{"hidden_act": "geglu", "moe_every": 2, "expert_mlp_ratio": 1, "experts_per_token": 2, "optimizer": "ademamix", "alpha": 2, "max_steps": 12300, "epochs": 15.5, "lr_schedule": "cosine"}
Rows from block 11 of a small image diffusion model, named by matrix and row number. Rows with one number within an expert belong to one neuron, the router's apart. Each number is 128 + 32 x the weight over its row's rms, rounded and kept within 0 to 255. All counts start at 0. Numbers have three digits each. After the name is the row's rms in percent of the matrix's.
Before each expert's rows are labels from the 100 images, of 14976 (inputs lightly noised), where the router gives the expert most weight on average: "lies over" is the class under the peak. Only what is clearly more common there than usual is listed. The data: aerial photos of the United States (SatlasPretrain). In brackets: how many of the 100.
# router: router (model.blocks.11.mlp.router.weight, 8x128), inputs 64-127
# gate: expert gate (model.blocks.11.mlp.gate, 8x128x128), inputs 64-127
# up: expert up (model.blocks.11.mlp.up, 8x128x128), inputs 64-127
# down: expert down (model.blocks.11.mlp.down, 8x128x128, transposed), outputs 64-127

# expert 5
lies over: building (37)
router.5 077:073197171117142156092100147130123142060163092142138149164154132134145147138136117165224145156114155192174150113117133135127156137144133163126100187139152120133117145115146105102134221126088145
gate.0 057:002221151100115188047071101130122121094138115095126135109121138136123139137125050156187110114109119103145091149098130101105136134081125169091145140131093141108108148113117108065174216138111134
up.0 092:128127084091176120192178149091164086181116147085085108093023081164069125137208126133144114073123110133142096069146139179150102128122091111179131120111158077157123123133124119133144124074130141
down.0 091:152161053121126162071170102188118180180087141125083101063057071105133125121146146143129142057145161147171132106148123144130099132143135168069130113177172078111090162137134118124154150156144148
gate.1 060:074198114170152188101127121122101190064131097103134147108081145128128117143159087143190119144131128142153115077157160081085150123093113166158128081118155149100082139150120126078140174111089109
up.1 083:121109126034088110181136171111189108144139217144104094194175201102122126110112190116109071197190162115103098115122141199142107129127159127163112129122153125122134084120154094127172106107123110
down.1 085:174110066164181163054134137131144099133086158074074136198153173169114077160107135118152153100149104142162156121119146130144149114135162129170117138131098105147122137069149177118139143159129185
gate.2 055:000227146098138177038099147126136076082147130093142139134103126126106172124116110154162107134125168099140136129105164125142126132115118179135126089158119149141127115121159091052106220119121114
up.2 091:132129115205111119075112107083181107150159188136127200066069090094113114115100085107098091085134135125095147142136141170088104124167129118180114079161108124172132109115081122130102140150128144
down.2 097:131136125095103172180134119162152184162143176088148046121084188112151155148136096176170186159102125168143150153158094146109137122151071147148106109133115110157127138093095116108105127133127064
gate.3 052:038231121093108197067114096118092120090132129128160161120076152143138172173161064175158123090133137118114100144115164126122124140094151170122160113153107171123124111082134085056126222111110118
up.3 090:137107127185096138129136090105154160130110175122168091165137161059102135122093101139122111167096120114184163074132126113077079127112162069141129133132152100186209181124115162126133109074123136
down.3 095:177120048100092128130145101141084147107153147085083181094110131145134085172187227118152176149122129159139081184090142145107178130088139103147128053148184182099175087106142075180094158157123122
gate.4 091:114090136141077125136091188166165179086113090157089123151148156107151078095135106106134155187130111133175026084115125166107189132206151159174132126134138135143058150105170192125096138133133214
up.4 087:177080140121079070160109178200158179122101113134083106110151108108164084091136161052078157164122095151144061117135094159136139109140120125169102156119133114139141142150178164155135070153135148
down.4 112:111114175087119155113148103223128135180160106104122157158136094097115124089107095123138165158127119159134089216145124107176146118149113119100128082125110106088118139148156101073119129119125142
gate.5 102:097121127156160146147145075074145132087153154134086165098135155145049110113144078121129116135151119137111180158127117095080102124064172145130131110152193074181083092121145129134107132097125057
up.5 088:050180141080081162022109153168102102084084095122164119144107126117171129114118137165189085132114131106154067106080156133137160131177121172097151146113098179075143138112102081094138206153095152
down.5 110:138096141070158102102119140217102122095172130118103072156122113115205072132129140130121137112093091101132095109157123085125099126011158137104138155170184061162129141130126143120116117117140102
gate.6 064:091175131173141200150132094115075087092136121133155165149141110094161144136118136191206120093144173128127108122123165109114138141130196128141161145141151123114144125110144107084109230115110119
up.6 092:125174110198176138161166127151116125154130133193112131169056166071096184188147152137131135107077111124128112106119129128163135129115100073165128121105090175181164127126089131140086111116122130
down.6 097:141170114181097107097116106175147065150075137177080088083139158104123188125141071109135158134054150123119104157143146085166121127122153165181130182139153077091185118114183114161169134119117111
gate.7 096:124115093156077136155145129059139167134167172158082108176117183106087136154136089121131153140129175143159108126150119167142159121082194143109124085123085177175157094219102069145097140111128127
up.7 083:134104092166088059137116099177135116174115133176125085125150076121126152166145152093063058117119119116139140158168071085166120082161102092164103110163128077131157104130160174172091058181138135
down.7 103:113094178113058118147134095181105074127116140131081122138120060155179129183099066120118050118116170140093176145112129201123163122144162091174120111099107143145148171181104189119144113149129169
gate.8 128:140129076137126146136155136054120137100163118120116118206129177139102078104124100140106114134082115115199108119097132098097075123180174126142125125103122089189045170147114170148130114123122174
up.8 115:115122121130106157127174150037123160073146147133163160187079174123075073117136111157141137162065110121189107093097113095126091142206195131125126116096163105183071162145116160113099132126113134
down.8 104:138144085141148131106098154047123141123123118124126162058149184120086073104118141132176106109076140128192081098153148146124148136067082133151124131156121151075200139111142169174139163131128113
gate.9 101:108185136135101125108116117118134168134122101119143094152126170145202134077083115133119141046138156116140169115128122128081148132036106164114134108147076128149118190125165135139074128138134092
up.9 092:176090114147108071186128121079164192176100104111123105169150150150205118095113149092090155076136138110131154119139079147118123127073122129123122118133086118134141168116162185171090048135151120
down.9 107:137128123112151153100187164057088124188154118125103107062088110162148094093131072152156119132153120127154113121112128096077069132192117104136111116083154151116109161155081175149198120167114199
gate.10 086:175126060156134098053138120106102143099110154156150108067099115125107158144118126141088134142125119124082109125127150134115114019086084114101159143120088173117111128130125071122081157153102097
up.10 061:092078187117182080100159156100109130119160165150085130090093086152142132096106044069180167153193089172093143186129119112136068104110137096128132084166159098091135146167096130211134155144098128
down.10 059:111125136107111038144124148126137100154140106093164137154116155172135116142138119127138120123139055190111137129114160116113103255109133123097157127143101138118139090141110135059121112105162153
gate.11 098:125017132166123166080158130125143133109085184144147165117111141111197058189127158134159114150145106161087125116141131126161112138153126114125123115120135172148133059141092100222125136142119138
up.11 122:127138131092068158155129134145103120129161117077202156121119146126093161093196135104139143127109141144175093151140105209089185122153116100152111115027113078087125121162097185126090106170158139
down.11 129:115109120065111162133110142175166119158107174116121122154143089146128171110109135106153096113091159153140141121095107051074094127105195121160169121146094178197142171164139140092177078176061125
gate.12 110:109128127181115132178110129171132066148085146121086168134202143128099120124120106139131162110220171117188157127116129114128145127173151152078139128118206100109161102082170107139126137071137075
up.12 096:137115137089139148126134131121152181100173108144158094151077090104157116129117135138111154110086103129067116139158065116139139154099081077206098157152077172143053158133076142137129134201134145
down.12 089:173092129090108122167137103113122163126088129133074107116152114142144135120132131123163129127068193123119080158125127113131150157171130177168134122107159084107170166096182134129140109158116098
gate.13 104:128149206082063120129117153123173122070136108115104167145089126157128146156097140132122136128141162111065209123133124145141110130115162146103133151116117200090070178140164181149152130121125112
up.13 092:113152190088084175091163161131153143079126103154119166102098141147132130132106136137136123176151196134077175088146183147118149113114180156091162161107095188102080179156149133115163164158123111
down.13 078:147102178077166147092126138142086106085128139121128184144173125154146144170138105140175128111131090143066184144123129115125150119159147111116123144151158081127148179122086161160102128103119144
gate.14 099:132004094121140172101205128097104150110104184158144133098118134112148078159139152105155139150147115170091092139139117144180152130163130083123140128112100163110165104155068080213091128139113104
up.14 117:143111159130097198141139107162112164151174098137090188137065128208142085119078137097100132091093111117112153207141125130085129149103129151154140111139206178121127131097145163116166132145148076
down.14 114:142156083137127208084115121137083140136120078126133167074199071144122088152148115094095164116132101154151137194091139143076142091106076088083127122124127112049096115107107133132158138149090141
gate.15 113:123123163134080126147107114158132138110121136190190077143125170191078148150233145143128151192133141126151097149105132164136126120106076108111129081113101122086155136114127163143115131062116103
up.15 090:135128190094099171145144157116126139097106165174162106127146168194085194138193169148154162131175162133135135166099158157152132129140098093119129075102116156074132154135133145109150147078142042
down.15 089:097107149083143158091122129144142122138140112138086133130157161200106144194207103115163170090134107125156111153111154106159147136168166177110140148136145139163117170130120186167103128095139172
gate.16 213:088126083150160136139144097155181111157170172111162087153128114089129155161172124145126135141143102112205151107098144129129076143121190152176129136051131082163150130202169116129173125191141146
up.16 151:140120175105100131118134152095056131100094089142130179100127152142114090105087110123120097123133157098057104135132116139126183155110082108080149108189133181086122119053061154141084137052139123
down.16 134:129147181121148098113130158110176140101159150141133170148127151159124115102093142161114126139115102115059116148093116123124079124129178149082108128066134074157127135203181150195153144068127130
gate.17 100:123147106121084138157194106150094188106130132178162146152066118116170096156111066142124126146140129121127096187110116085153176133128083124062133177102187151174101091162126131128109147150135142
up.17 096:070184156102157185085082115061095083087124109098139129103169158160107152094124133164171123097131111141145137099109169130093111133135180177128136125176107119113133134116124085103141200103105105
down.17 109:154046082084127111099114100142168109141128069112114098090105159151088207096131147119108137139122143135126144128188120076160174126132136122126123059093161128093143092102156051134089111125124158
gate.18 099:115096127139134150118131120163164064083144181087178081118149159119159103193132115130150107136097163143152122094095179108170078133082060138158182125118097146167099157107103084142071161108079145
up.18 081:176012108145126098144200148110079189165112128122097150125121122093155090102103164089125144099118069122100102128139146111184099120111132096142163131179116142160132101173095113164083112149108173
down.18 086:123137144103104160088136153165123134169139118163146132075121049139103133142125112130153142131116121127136157150167180159179098136127152125144037186134203125099111189144130117124208147102173045
gate.19 075:116150156114125201142104113113103074088108141105067134053148081120170116150109142190172142111133177119135132137174115137123115120120162154127166135176168108135140067089166076086139228131107109
up.19 089:142161144128167112134106163089117143144105104095118161100146115117167138138076090087143127104137189145055156062125120130135119121142163125088128172080102123102165137059177164150122117117125054
down.19 091:143124169145138156105093149130124085151110129118130155174101056159151083109111153151119144127118038110098123104037111100120188129098069041108127134097099089139103086197084111166151157056123162
gate.20 105:132138117180164126090129115170098141120081103101106135152134114105115104069070155148110135085129116124170149134163141050051113125151141110182123152103157089130140088084133069141103172205122135
up.20 083:115184092133096171128121106143093076103155193153129136150170169062123092154141150173201094102101101148146126161151160090081105141103076150136124143149127081116110159097154082089108140172102145
down.20 093:126114077170106155113141118119160087101127081133113134122082110070148111074069117120175122182089178155120158144101152168090083134132142122147123104146126145144144102182104068097127097143139086

# expert 2
lies over: crop field (56)
router.2 121:136083107113127098168155131118144116108091132130150137126131145101134088108132151157128067120115100053115084108108158128150144130135169154116158138095109170098081099130094095255118146131137128
gate.0 124:128098065077095109111127160111158087121122201139134120121133134116153098134112165146098133127136139124077151178122107136134119094128150078117135053105098131112152137181139149180123122140172092
up.0 097:089214174142158103135039116139131163138161038113127167141152102153101154123116098130111138090106135157148146095131127120074088130128113159148121212152128134125074134094144111067162134123087144
down.0 092:082122173149119026105127109130166142186136137141102141126139132139163171093119194105171110114107202110121121117128159115133160152137129091132076089118117129169117129145162119186128067089054122
gate.1 112:107124118074091172161099164106122103157132147177120143129139085134156089149117208109126141119152130165093138176109122097165138161173093122093167068111132120112159112168161117122101103090096094
up.1 100:086205099085158129119062134126149134100171098087159132137160153114117128100073151164124105103092127178128127097103137128098158147161186153147195160120097139109117118138163115075132149137113102
down.1 102:149119145160107123105151114102157182100114148149151123140117093118144151107158152162092132132176190197148119175120126154169111063146119111138037125128106123124149154118123107135145116109179110
gate.2 093:116120117123086091165135096139133140060162183088130148117138157183143095163082129104128145194117142179074138175128071129141176114165107118096150063168117143127185144176135191183112124093090079
up.2 092:128184054127140145115074133106144157134092097169180142169169175134160124146167138152189120132087121170110090136164092146100137150182155167157159184144129141029125158154143144114170159148142126
down.2 093:170120111109184092085145155094143142072158103092135122117183054149100132132114128133203118065088089086070111150101104071132123120128142063147074098113143111172136116133173118164125120103120166
gate.3 084:068212121047135134093084107078126154153133130146131183138178139084139153168102133127073118127162147164055115166095088145110153057174172171109221149158121149127083117126159162077127120137089141
up.3 086:144093185102183226147164090097083102076126100118088104101096095153114112114130116162194164095183130084141157155124148084107139149125091096121098090127164134125130099099131112157108125092031119
down.3 111:100146172094092171078119119154172155123111130149163128131120111096151142148132146190204145101145149165149174157093111145143105091115148183111028113173062122077079138155117115073178152075190144
gate.4 079:070197107144131110018111130121154135114105154087092142103121095136159205110125120081116153124153118116187147089138246111114105093154114136147178121092137153063158116112100133120128064075160109
up.4 117:106126060115094108128135115053158141196103144145101132122102094177127164119136118165022151173089199154084121150100103131151145056155078118161150111138120146148102142155156106118119171130146093
down.4 124:155131072101128182182146111116044137128143112119138105133126144156115130107129063141029102061078056210115124156113120139120120196105149140141093121143101107127134149108156174174134120086118179
gate.5 112:076142166105154136129157109082112150180130136144129152140152192147096177114088065092151145085066150192144134072102080122103160119096116124086122118168088143162112153114128138174124077124106128
up.5 116:094184113069122179005128130088071126069123129207112177129139110103140127125123124185163137129182148084126116165113104068112132095116169171102160109124127151053110130132152116114093150117026154
down.5 100:183099111130110180238124120123179118129136138152132156136121140130172176173123131155159186155177083090097146137122192173102154116168126111120056123118160138178104166135090150076121175114223128
gate.6 101:101113111079116176122206126042099102101129168131094111090090105119120100118104118173077157148153192126096156121109165133138153111087082080098140045143124132108107068131124109189081099090112113
up.6 096:144046104103114151085182173074142150127078125175161118112130155115162093117115129178055103150109208122129087110105172126169144108104140176133205117141127160146075096150078087123132089140162130
down.6 089:126150120088122115136158133097090089096147167071115119126126099124142106066104069135163134155100137023125132171144085166117104167151100098139195132144118133148146098107121116099144242087133120
gate.7 111:115145153117094142148139077057113094162164138119074097135144106108117165116134046137167172088134129107103140121119073077109116164094112111096033119211147102124117158110130169153120128097080130
up.7 126:116123059132153064140123118103188116155154163072132123119071119127140161148174126116074135155072188126114113132143165174118108094085148125167197120130097143080199131156149190109185105125166140
down.7 140:098101089126130126146158071087089148085100102110099161162141061117136146136162131136042119127106065137118098146143192121170159159102091088148072109130198098184129137114157173205094062093068160
gate.8 096:139069105144090185130151123201065157204087171163116143131099160128139148176107120134080142133156189126096112144148003116164196129136132130108070108135131148167127145090129156142118149159189095
up.8 115:181000153178177119142159143110144129114122168140148124113155140103197065125155136106116131182156113104132122104142176137192129122122113157119088131097136138136132096167095127177104089160096147
down.8 107:126113156110147022106120092109176163138103111177098127103091068130204114121142135085175116123165146153128104135163229163122115126097088109100033099154112086130127131140149131111128099161241133
gate.9 079:127114151141106085079137106165149128188130194153187120127130186124143168139089124063141109114142086220143128114107113149115110077094124131098112120109074102171184167094116097167094084152153085
up.9 089:178083112205096149127137169174153162029117149150112127107088103157118115127143124193085135145165142027177161118148117134136081180150111088149136112078131109147166140116107127175149177124130112
down.9 099:031152068165153170117105165183152141170149089132109125115165170153137164103135194173157156095150157199124156078133136115106135061102146161155110133141119126111127152140091128126119099175183100
gate.10 074:078166146056108148091129165137105149140109068126143169125151153107154127196115134167168106129143155117114127118109134126137158135139156166110166163155134149131069093080136107115118203102105141
up.10 091:101110167085122082138170133131138099110150132155156122093079121128126114091094125196127108131130147079137116137069120105150097138072125151079160100127114169090130084083061071122095155109120116
down.10 076:212121111120138094104147112089122130146115132087087143130120109132116145132140115205126067133126088127141093114105107148097144172152092076105146129126126121124156124126138098207130133114126132
gate.11 098:080105158101112122127202094151105128086147123120159145093120146161072108136138101114152080140163088118086112156119124069179082091123147110059131102125169132139093132114112107220084173111109119
up.11 080:154174087175105135154083099111157090120174142116118121078145099119127162130113097106007128135138152205115116146104098114119207128094123116127152111121074095194139159140159121101128057118132115
down.11 083:088065123146123150129116140151069112213184145165125142120077148105152158103143106091215135195151126125126120139100050141111093111167135139126191111165125154101117164112121137111132233130093101
gate.12 083:093101132105123134096163104119104112131116131155135129142091131128114097098102103185131141140118159080126141133120155126160118187128130148112017142142175128072084105110067117150090158118060122
up.12 086:152226162131122173157062171105139148142161115138121155113162104116117128115106127132096152144157106149166139092141098139116105053180134112149167190129122125149101126143189090124110128131186145
down.12 086:115120104145142141136097141148134130205105100155135115136134184154143140152125121117249163122102069176162170143135085142111130101129162145135161118114125155112122145132103140031127225132193090
gate.13 112:058162112161154032138105130132178105152174157128107154109118096130090125104157101074108146128118153142147140104165132163120089120100090126123144110136102116138142114119150133102153138145018157
up.13 090:089189119147196139079122132104168115116139174150136148098118119115096130140137130129132121161136161175161122098145245164131076146149157164125103134129070142136140130133122099080153112126054175
down.13 089:190122131133119050114101132134184142180139146135123140123119162128117143141132174098228126142127129207144121132137221131135122131113117130128130119140131126142140138151121137163141075134255115
gate.14 098:122065127165143117109202110164116148138099125103151128159082139086130117146116134125102134129140108164118142141167158124141126144103100113122083172137174126111096146107072169215104153072171102
up.14 086:081201104152134175142061105134158097157082121129114127066112098098126119135154137158195105075080136087143138095093140134141131089138161129102154133095087138150126114154164146127128150171069141
down.14 087:122134114129156048126094155105146123063118137112087133150104108128100099099134130089112092085125179200107087147133161133151138022159111067110172141135155110148161119107111071175152029128088094
gate.15 120:119177117137110050154113120166138145167146119142104165150172124171118149162120117103107134131132130170159120124153053158109099124116116103105152114149150121116151150160159164090122210138000123
up.15 113:133081151113179069132167165128134110082132116136121143105122148150127133127130138201141116162128159136188136100155157143165223166122132128147120092124173161127103098135165128123127029147183092
down.15 115:043141135127117188124122136115074098086115165132157130134121173120130101110123130162112133110147178164126145126119107111130143046101159135143140146130124131132130127132126114145118059128000126
gate.16 102:102134218109080113148117097101069163092135141098131182106120117122115151175165150132121165047202102171104159160124119083101162074099128154080129128136116146089098144098148130159077116030137111
up.16 061:117107197143176027137152137136129174156144123034162088147115150204148110119122125122080087160107083155167113066129082116126097080102166151114163147177145105112129166096099172095115114136186149
down.16 103:136114070123143090152139126137110162117144139095116118087119120142182021097068144101155128078109195057092108115136101104109133129086146152211116127111112155120151143121160118131113168155140153
gate.17 116:109181132158101192071095122139080177127129132153127146155157160150142201182120105164099150119136147185114146118112039093117163043170139132143034148138138133138128188105165138124128140145217102
up.17 127:086192108162070170113138117140084175160140112136115122123100156156125187170122086151104152130127130110111110130109000107088127056110115119132055121114141123133120195093142129093104192161160109
down.17 114:178121117126119210114111139139083104081156131158131133118134168132134133152118115225044134117122120137138147120132045125109158204130122149121111126135108136139108128133129130095125172111011123
gate.18 097:116063109131078088242169139160135113176177189116139104118064126126111117164143100120065128146163139076125122090143105132144076154090103099132160071133151135179152148126093197144102115155163112
up.18 095:157114123167146098070093184159165105112119134095097120117131103103130124132207134154082144140110136063191147122162149199122115175138106102182140137078105119123134131114136161107147137161173180
down.18 085:230123110125087194000158127104083091189123120112172101148132116105083113077144097146171096172145105143098172119114073123116147211094141165128191130136108142153143113157090152135121144120126109
gate.19 103:119157160119144193117109145123068159159135105123114143142141138102123161113119105207088151109156171181151133131140005144132189165137154175138141143153165161127107110085127152116139147115215149
up.19 091:094165128121124170182187142139061115160107137096093097082054115087095190155122068167106153130145172177146145148141074082092138138085125105087130107149157131119119126079146131132125149094143128
down.19 075:065145153135130211122130158128128134104143121137117172143133127115120100142116171239144117159147153149139138109135008114129142102133142148092121130134150126121127138136148101128128139148047099
gate.20 099:082159136113143210097111149095111131063149091135135121155127148127103085129120154171220159137139142137155150137134177108122163155122148131149116121142117131104093103133145096118128081105204136
up.20 119:136168108098135102084051157130186085154158108182136130152141140134124109116137139135125108105085114161108100106121063117097132085100132149132242124151108137122129121144149107087164250169051146
down.20 104:114145127118134000140130111126168109158129136121128098128133102118131135124128115079145124135107141159143142123141111141122141224123139136128175139130129148119118102129142143154155188112255127

# expert 6
lies over: crop field (54)
router.6 122:065176112125136104135120120116131099182155141122068114128117088129092157141124046080098194113132148210130179118157110123088104117113087084144103114147117084130140156102167166107133087128117136
gate.0 095:160070122155164099105188129103143125078084197129153178146132192131155109105135159097162104130101089164116126151159187172181141130150143113132071159107131148139123152158089124171164030099128121
up.0 120:130137126104172160105111159125137102136159106121118124155131127106149130126142097139112127151108166138155084101178017122150065210090120132124117127121141114043135102140138197132151113092216104
down.0 120:156108112114132115191151142114138122079143138130124165102123099116151117121124123183078104145143140133096078126083040086165185055141113137121151109122143167176105132103143141160097122112141174
gate.1 058:255114151145127110227087113150197163130105121104162148199139109160158117106162201168114095133133139093148151156118162148158163149168164099155136149129112144153128126146110101078141119107101090
up.1 099:139152126153145138092130156150113154100120132107149095113178150148150109094084064146138074125093064184148126056127086104135178015145146133122162158148153096145088121109175076140152183207149137
down.1 090:077166129111170156164139091133148101092133167134139159141163172139079182128157108148109186131167152169113121177166191131149166010161153126107150149148183092142087147122166141151172053061126111
gate.2 078:099104085105142000102154139119181084166129163127148117115112123103094152152161115073136120145122140246120114157162107139112097125111104128119169107118095113120137133138135171208131123126086134
up.2 089:139021141126138127138164139142134151167152126169078086099100087127150088150145145072133159113149106153124192121182134093151084122156074061127129093166107087119148139127129132192142093112114151
down.2 116:142147135123131226127110165150106108171106121115200136130118098111131089153126142213144196113127129066147185106105115131115146094119177195134168147133124165102125142129084130089121103176103111
gate.3 091:138087087133167255121163123102114148131107105089137114160114122097126101150108125151085088157141156130145114134145214114155114154171148154143161127121128095128132126112117093123107078128197109
up.3 093:131156127145083126167155097159066128171114138100127134113125082118138189110075108118089105119125141071127134102164117098105122153099166098114120108142132089171133191095132146115093079123251091
down.3 074:197112133138140000128127139108171149107131111118128126127137108151130146134129113125053111128129147108110113127157049147136100135131140139126161123133115117125135124148121123112132220113255128
gate.4 090:086075074137145191115147148132137130124138140141106126136124152131124068175186147127151126143126105073153155132169093177132150155168133094117144133140173175191114110164072136191139093192139094
up.4 083:114147192084154125128070173112137149103122092140110146148143130167148142137149176161130128094057105075160166173104191158169124147139147156131161164171160121072090103142161121109160169123146129
down.4 080:164109160167128152140104120116076109131108120099135145164079093166057134138147101175094165126073132072124159130124154143142140083143145152107131106102141166166124151110088150195114193127101110
gate.5 084:253054107127103130157187066129158153126126157104176124122101145187174198124127141175098109129124134150103100084090076117133149150153141122128119143119121122109167146101107127108107178162114074
up.5 105:133138137105123160155150150073088115150126151185061146099084100179080148142066104136095129186148146101109070163137028168128144139074131146118098077176149164116090136103124161088118179120131097
down.5 078:197095104130128066081166101147119105188120173117127120104129136085146091175122113065128114181134126062113103148155210165091122115148103093120110130149139135131132091113152081203129020123035121
gate.6 070:038162161191110138100122071096055123133173091140131089058154142103118157096175094122197150102090139116158102126105106093099116117109125081114016163073127109105143176118099098110100152118081072
up.6 082:169175128100121108159119164159102142232138155121102101126147131079127123091116141079037145139131107131110081128160153159105099182102117115154163075085145126151121121155161169118142115142061108
down.6 085:099140137168162053186117101129094100105133116077090117114152094155138109125120151125020131133112066172144108111123072152112150087102154174133044147116092127142153091119123107102110211142178072
gate.7 109:084149128110132153131125146100121142042104121147167140154115172116122142103106148185177057123113080185126120162116198077168181059118157168094183142089120153077084164134108125125117125164144078
up.7 108:153158130105081046123116123188111060139147149145115090125135125130126160114166124089100139113145172057159129074154074129124073152076106109095167116097074176158117138133153146077164132103192135
down.7 111:108077154103147044185113120131170125068148133148138122137140085144163154158111141072000120156131090000094121124151141123130156061133136144079148153117119084124132124123113116163122080123181123
gate.8 115:124128162101088113136142116081144175089131056132190161162153167129138119120090140132154094134142089189111107161090096102167154148155153160079128152163171159059124102119103146134103151098083087
up.8 083:103083132105139236109147136018142160094116062136160144194172141151139088062149162170144100138157095127105065107104126106128148121157153135143134143137128137080119088158095138190144152127086103
down.8 093:142146115110153158074151139064074175176105120124121146136112091121117129144133124174236133091137147255107119126123083112148147119136119154141095113154111132147106107110145163116155223161189115
gate.9 093:208021088108148144063195165171112122097105159133102130072089127124108111100142108146135126131145080092136141123130143127169098118155093105146176107081095150099115077126114107162091124164142153
up.9 080:068147116113142065128181164154143064131111145140134104069064131067133156109092120107059082067086135185132151095115202101109132164106148150133111120103111148123089086095167140160132053162184154
down.9 095:108136122114148167159129127108075087136143082136167124131151120131143145121160136164153206097131062076124171128081071128133139194126173162163147139130140140111138075117115140111132175084231146
gate.10 106:112115126144085149115135084129089155138087122120134149152133125145151097159095146122133109127122091093107103133113159106140115108137112070094112134105154094124131159120096121142113164113109093
up.10 093:119183103118068138146106102124078137121133155097164133150126115139149114137143121156122088131134126073108085097082051110111110160114161114089158111104146135121145152127149140146120206124111098
down.10 078:084129135128150182101130128141148119114140118103112136121135146131134125132119129083174131137122113116115142122131075126117129186149137120117157142138127107146119137142129120146129190118114146
gate.11 113:105138136066104163144113132126178103072150151160144099111159091108141083175123175204133145144100173073114129124134106100123126086126115117108248112117119132144099109162144148114138145167125103
up.11 094:067171117096104127159090147058163141104140151152092147127168136156164072058130169193171167143136151070112107137117093127127157091102113073109244101115118155155116118201153143110167145154088093
down.11 071:124149130114152159068150134111115121073122145126140109130132110131117124117158128055142162140126159173133166115109127120125117085144156156116079138159151133104121113123115105137123145120139135
gate.12 107:136147115190108147095149106116089170098112122147146134127156147130140148118113070179094115146134070140109114119114128110130123000120126154123043160128120139114114161134127089131098157145156137
up.12 103:096039118141113152082170117097064123074111121130108110101138145116126123113103050161097118161112147097111101138097097115160119055094145124119080137130088142117126169129118116228092144123169147
down.12 101:123134129132122108102121147141113108184138121124113128130117157117126138138118111178121120114141079124133128124113114116125130255110116107124225125121121134137124127132113153123115179131110129
gate.13 071:136149140149137090137070178147141117096126133126086117137215122137149125152183113106183127119149050080150130128113078109173127123103122114092203133092163139136144112109122157094160171105114158
up.13 093:155114163077055097144115114139082154129182116110152144122043087066126114088136110122193160134105139108102101094147000145095120149123126140109156102128122134118120143130128164131113182128107117
down.13 080:172152134155083215125149158145087159191127143159145121108091178167134139104131099153192116156161120176122142170144175117151109152087129162140068149116067127138142107122145160145116093121087131
gate.14 092:115127151130163172123149118077103163048138122159120111088143120087157118110118118230193102119157113158167114113111155085134142052140129153114202106130110121097069141126166105148102164154080116
up.14 097:210081085149149088180117195150144141158130143137131122182134152175156143143142108079122141129140159017116100141107112174112110097178147095148190144167156107157138139131115134082131132155129152
down.14 103:130129142140120043101133167133127163075144116171127134118125120159127107146104158100000175085138200044127095160152138131126101042121160148140149111094130164134147138107112106151131077142123105
gate.15 139:113151196150118085127082115139118134056137091143124136134163163135125131135134095255201106127129167085122113120133097139133162137119163163129020157138141151115113158108118156121119165109110153
up.15 115:131184067124143196131138158143137112178164152133159131138152102092119155109112110074129129138140091108155155115107173083107112110139149156135206113120120113144133142142169095098116149171191126
down.15 105:119124104145118111132123113148144133151121133112114119113124098109119117123130141163107124126133201151143137139144255135137126079130105105147050120145133136133128135117122131124135000126147114
gate.16 101:160112128092127075103085157211165119126140099133174160145158189143123096142163128116111111134116084178137086094116078153123137117091142165153149141111115203102146141141111176171148144115187128
up.16 090:255050127150172159151132154082173092097109125139109106125169172138159116092130190071126147144130106119133158171103183124144180106105123125171127133185139159160099157116136094110096102201094140
down.16 098:089146134128098193196108120107127145161158115114154165169118164133156104105079112208121152140118139167157157135130214137121107110083133139110145139098149173103141114135107105085150122160171092
gate.17 103:124085134159158151000172150126108115089083160130118108094112113100144117144138107122157139108068114152159156115124150130131092088111098107102140088117104103131158090119104047171118205162039110
up.17 116:113161140163104066186101115167161110152127100152162119138176162093115175102132102149069120093122144030135164122111149144127162079156144145148143125136096120178142138117165094120130121190084173
down.17 089:061126170112143112236201093145123136152128115115189135126145134091104124112115138101184188127140096046140172141115173125096075186150124121115091137112112125079128119109118129149131144152192128
gate.18 094:102013130123116094153190117152112139179091133133111120114151108142180069126129137117096146123156142185133114152139134091202113110169103099109113104142148124112124121120098108226116135113104112
up.18 077:135116113149087255172096089130093157132106118126138153152157108110163109113114185166075136165140179004088111140126142123126156148161143135146126171125137111131147154162113139102136138107146112
down.18 114:089159142113152066126127133131184143140122141115048118114123158096135111140117088084126020116115126130117087110159148151134124162143066083109095134136119082083141114109159138110149169118148151
gate.19 102:103037115122106198130181088155105098151126127094148135145127143090160123151166133101149121155108163185156132127133123147168089128127135101148124098116177121145182145134131158175154102118121127
up.19 085:126187105129161120090113047127191121105134115094130193165150067055089109064185134144139102167134131092156166158121160131157099147175110156129067170155152129175140100126160084141118116118135071
down.19 090:157094055129101156102081089131050085008097126131171144085115108066140122094156120192081089099116113200133132171128172166162132120114159131140122151127074102088136158145085146124134161115133135
gate.20 090:085089044115138092127141157136165086158120119142134124135142079096134113059153145155042134134138072178131127119139191113147101010110072120147199131083080117119148089182148104121117098145149142
up.20 091:096151112113072154082152145143082092121149119154154093063122147104114149104109053128066126148127122180114143112105119099117125058145134139093180069098105128113139142105145095203077124163210131
down.20 105:126139086106144067124160119138098063137135126118104135102096154109123108172136090086084073119134192195135093118115171145137139255138136104131046128150155147143112143123139162163134049117084151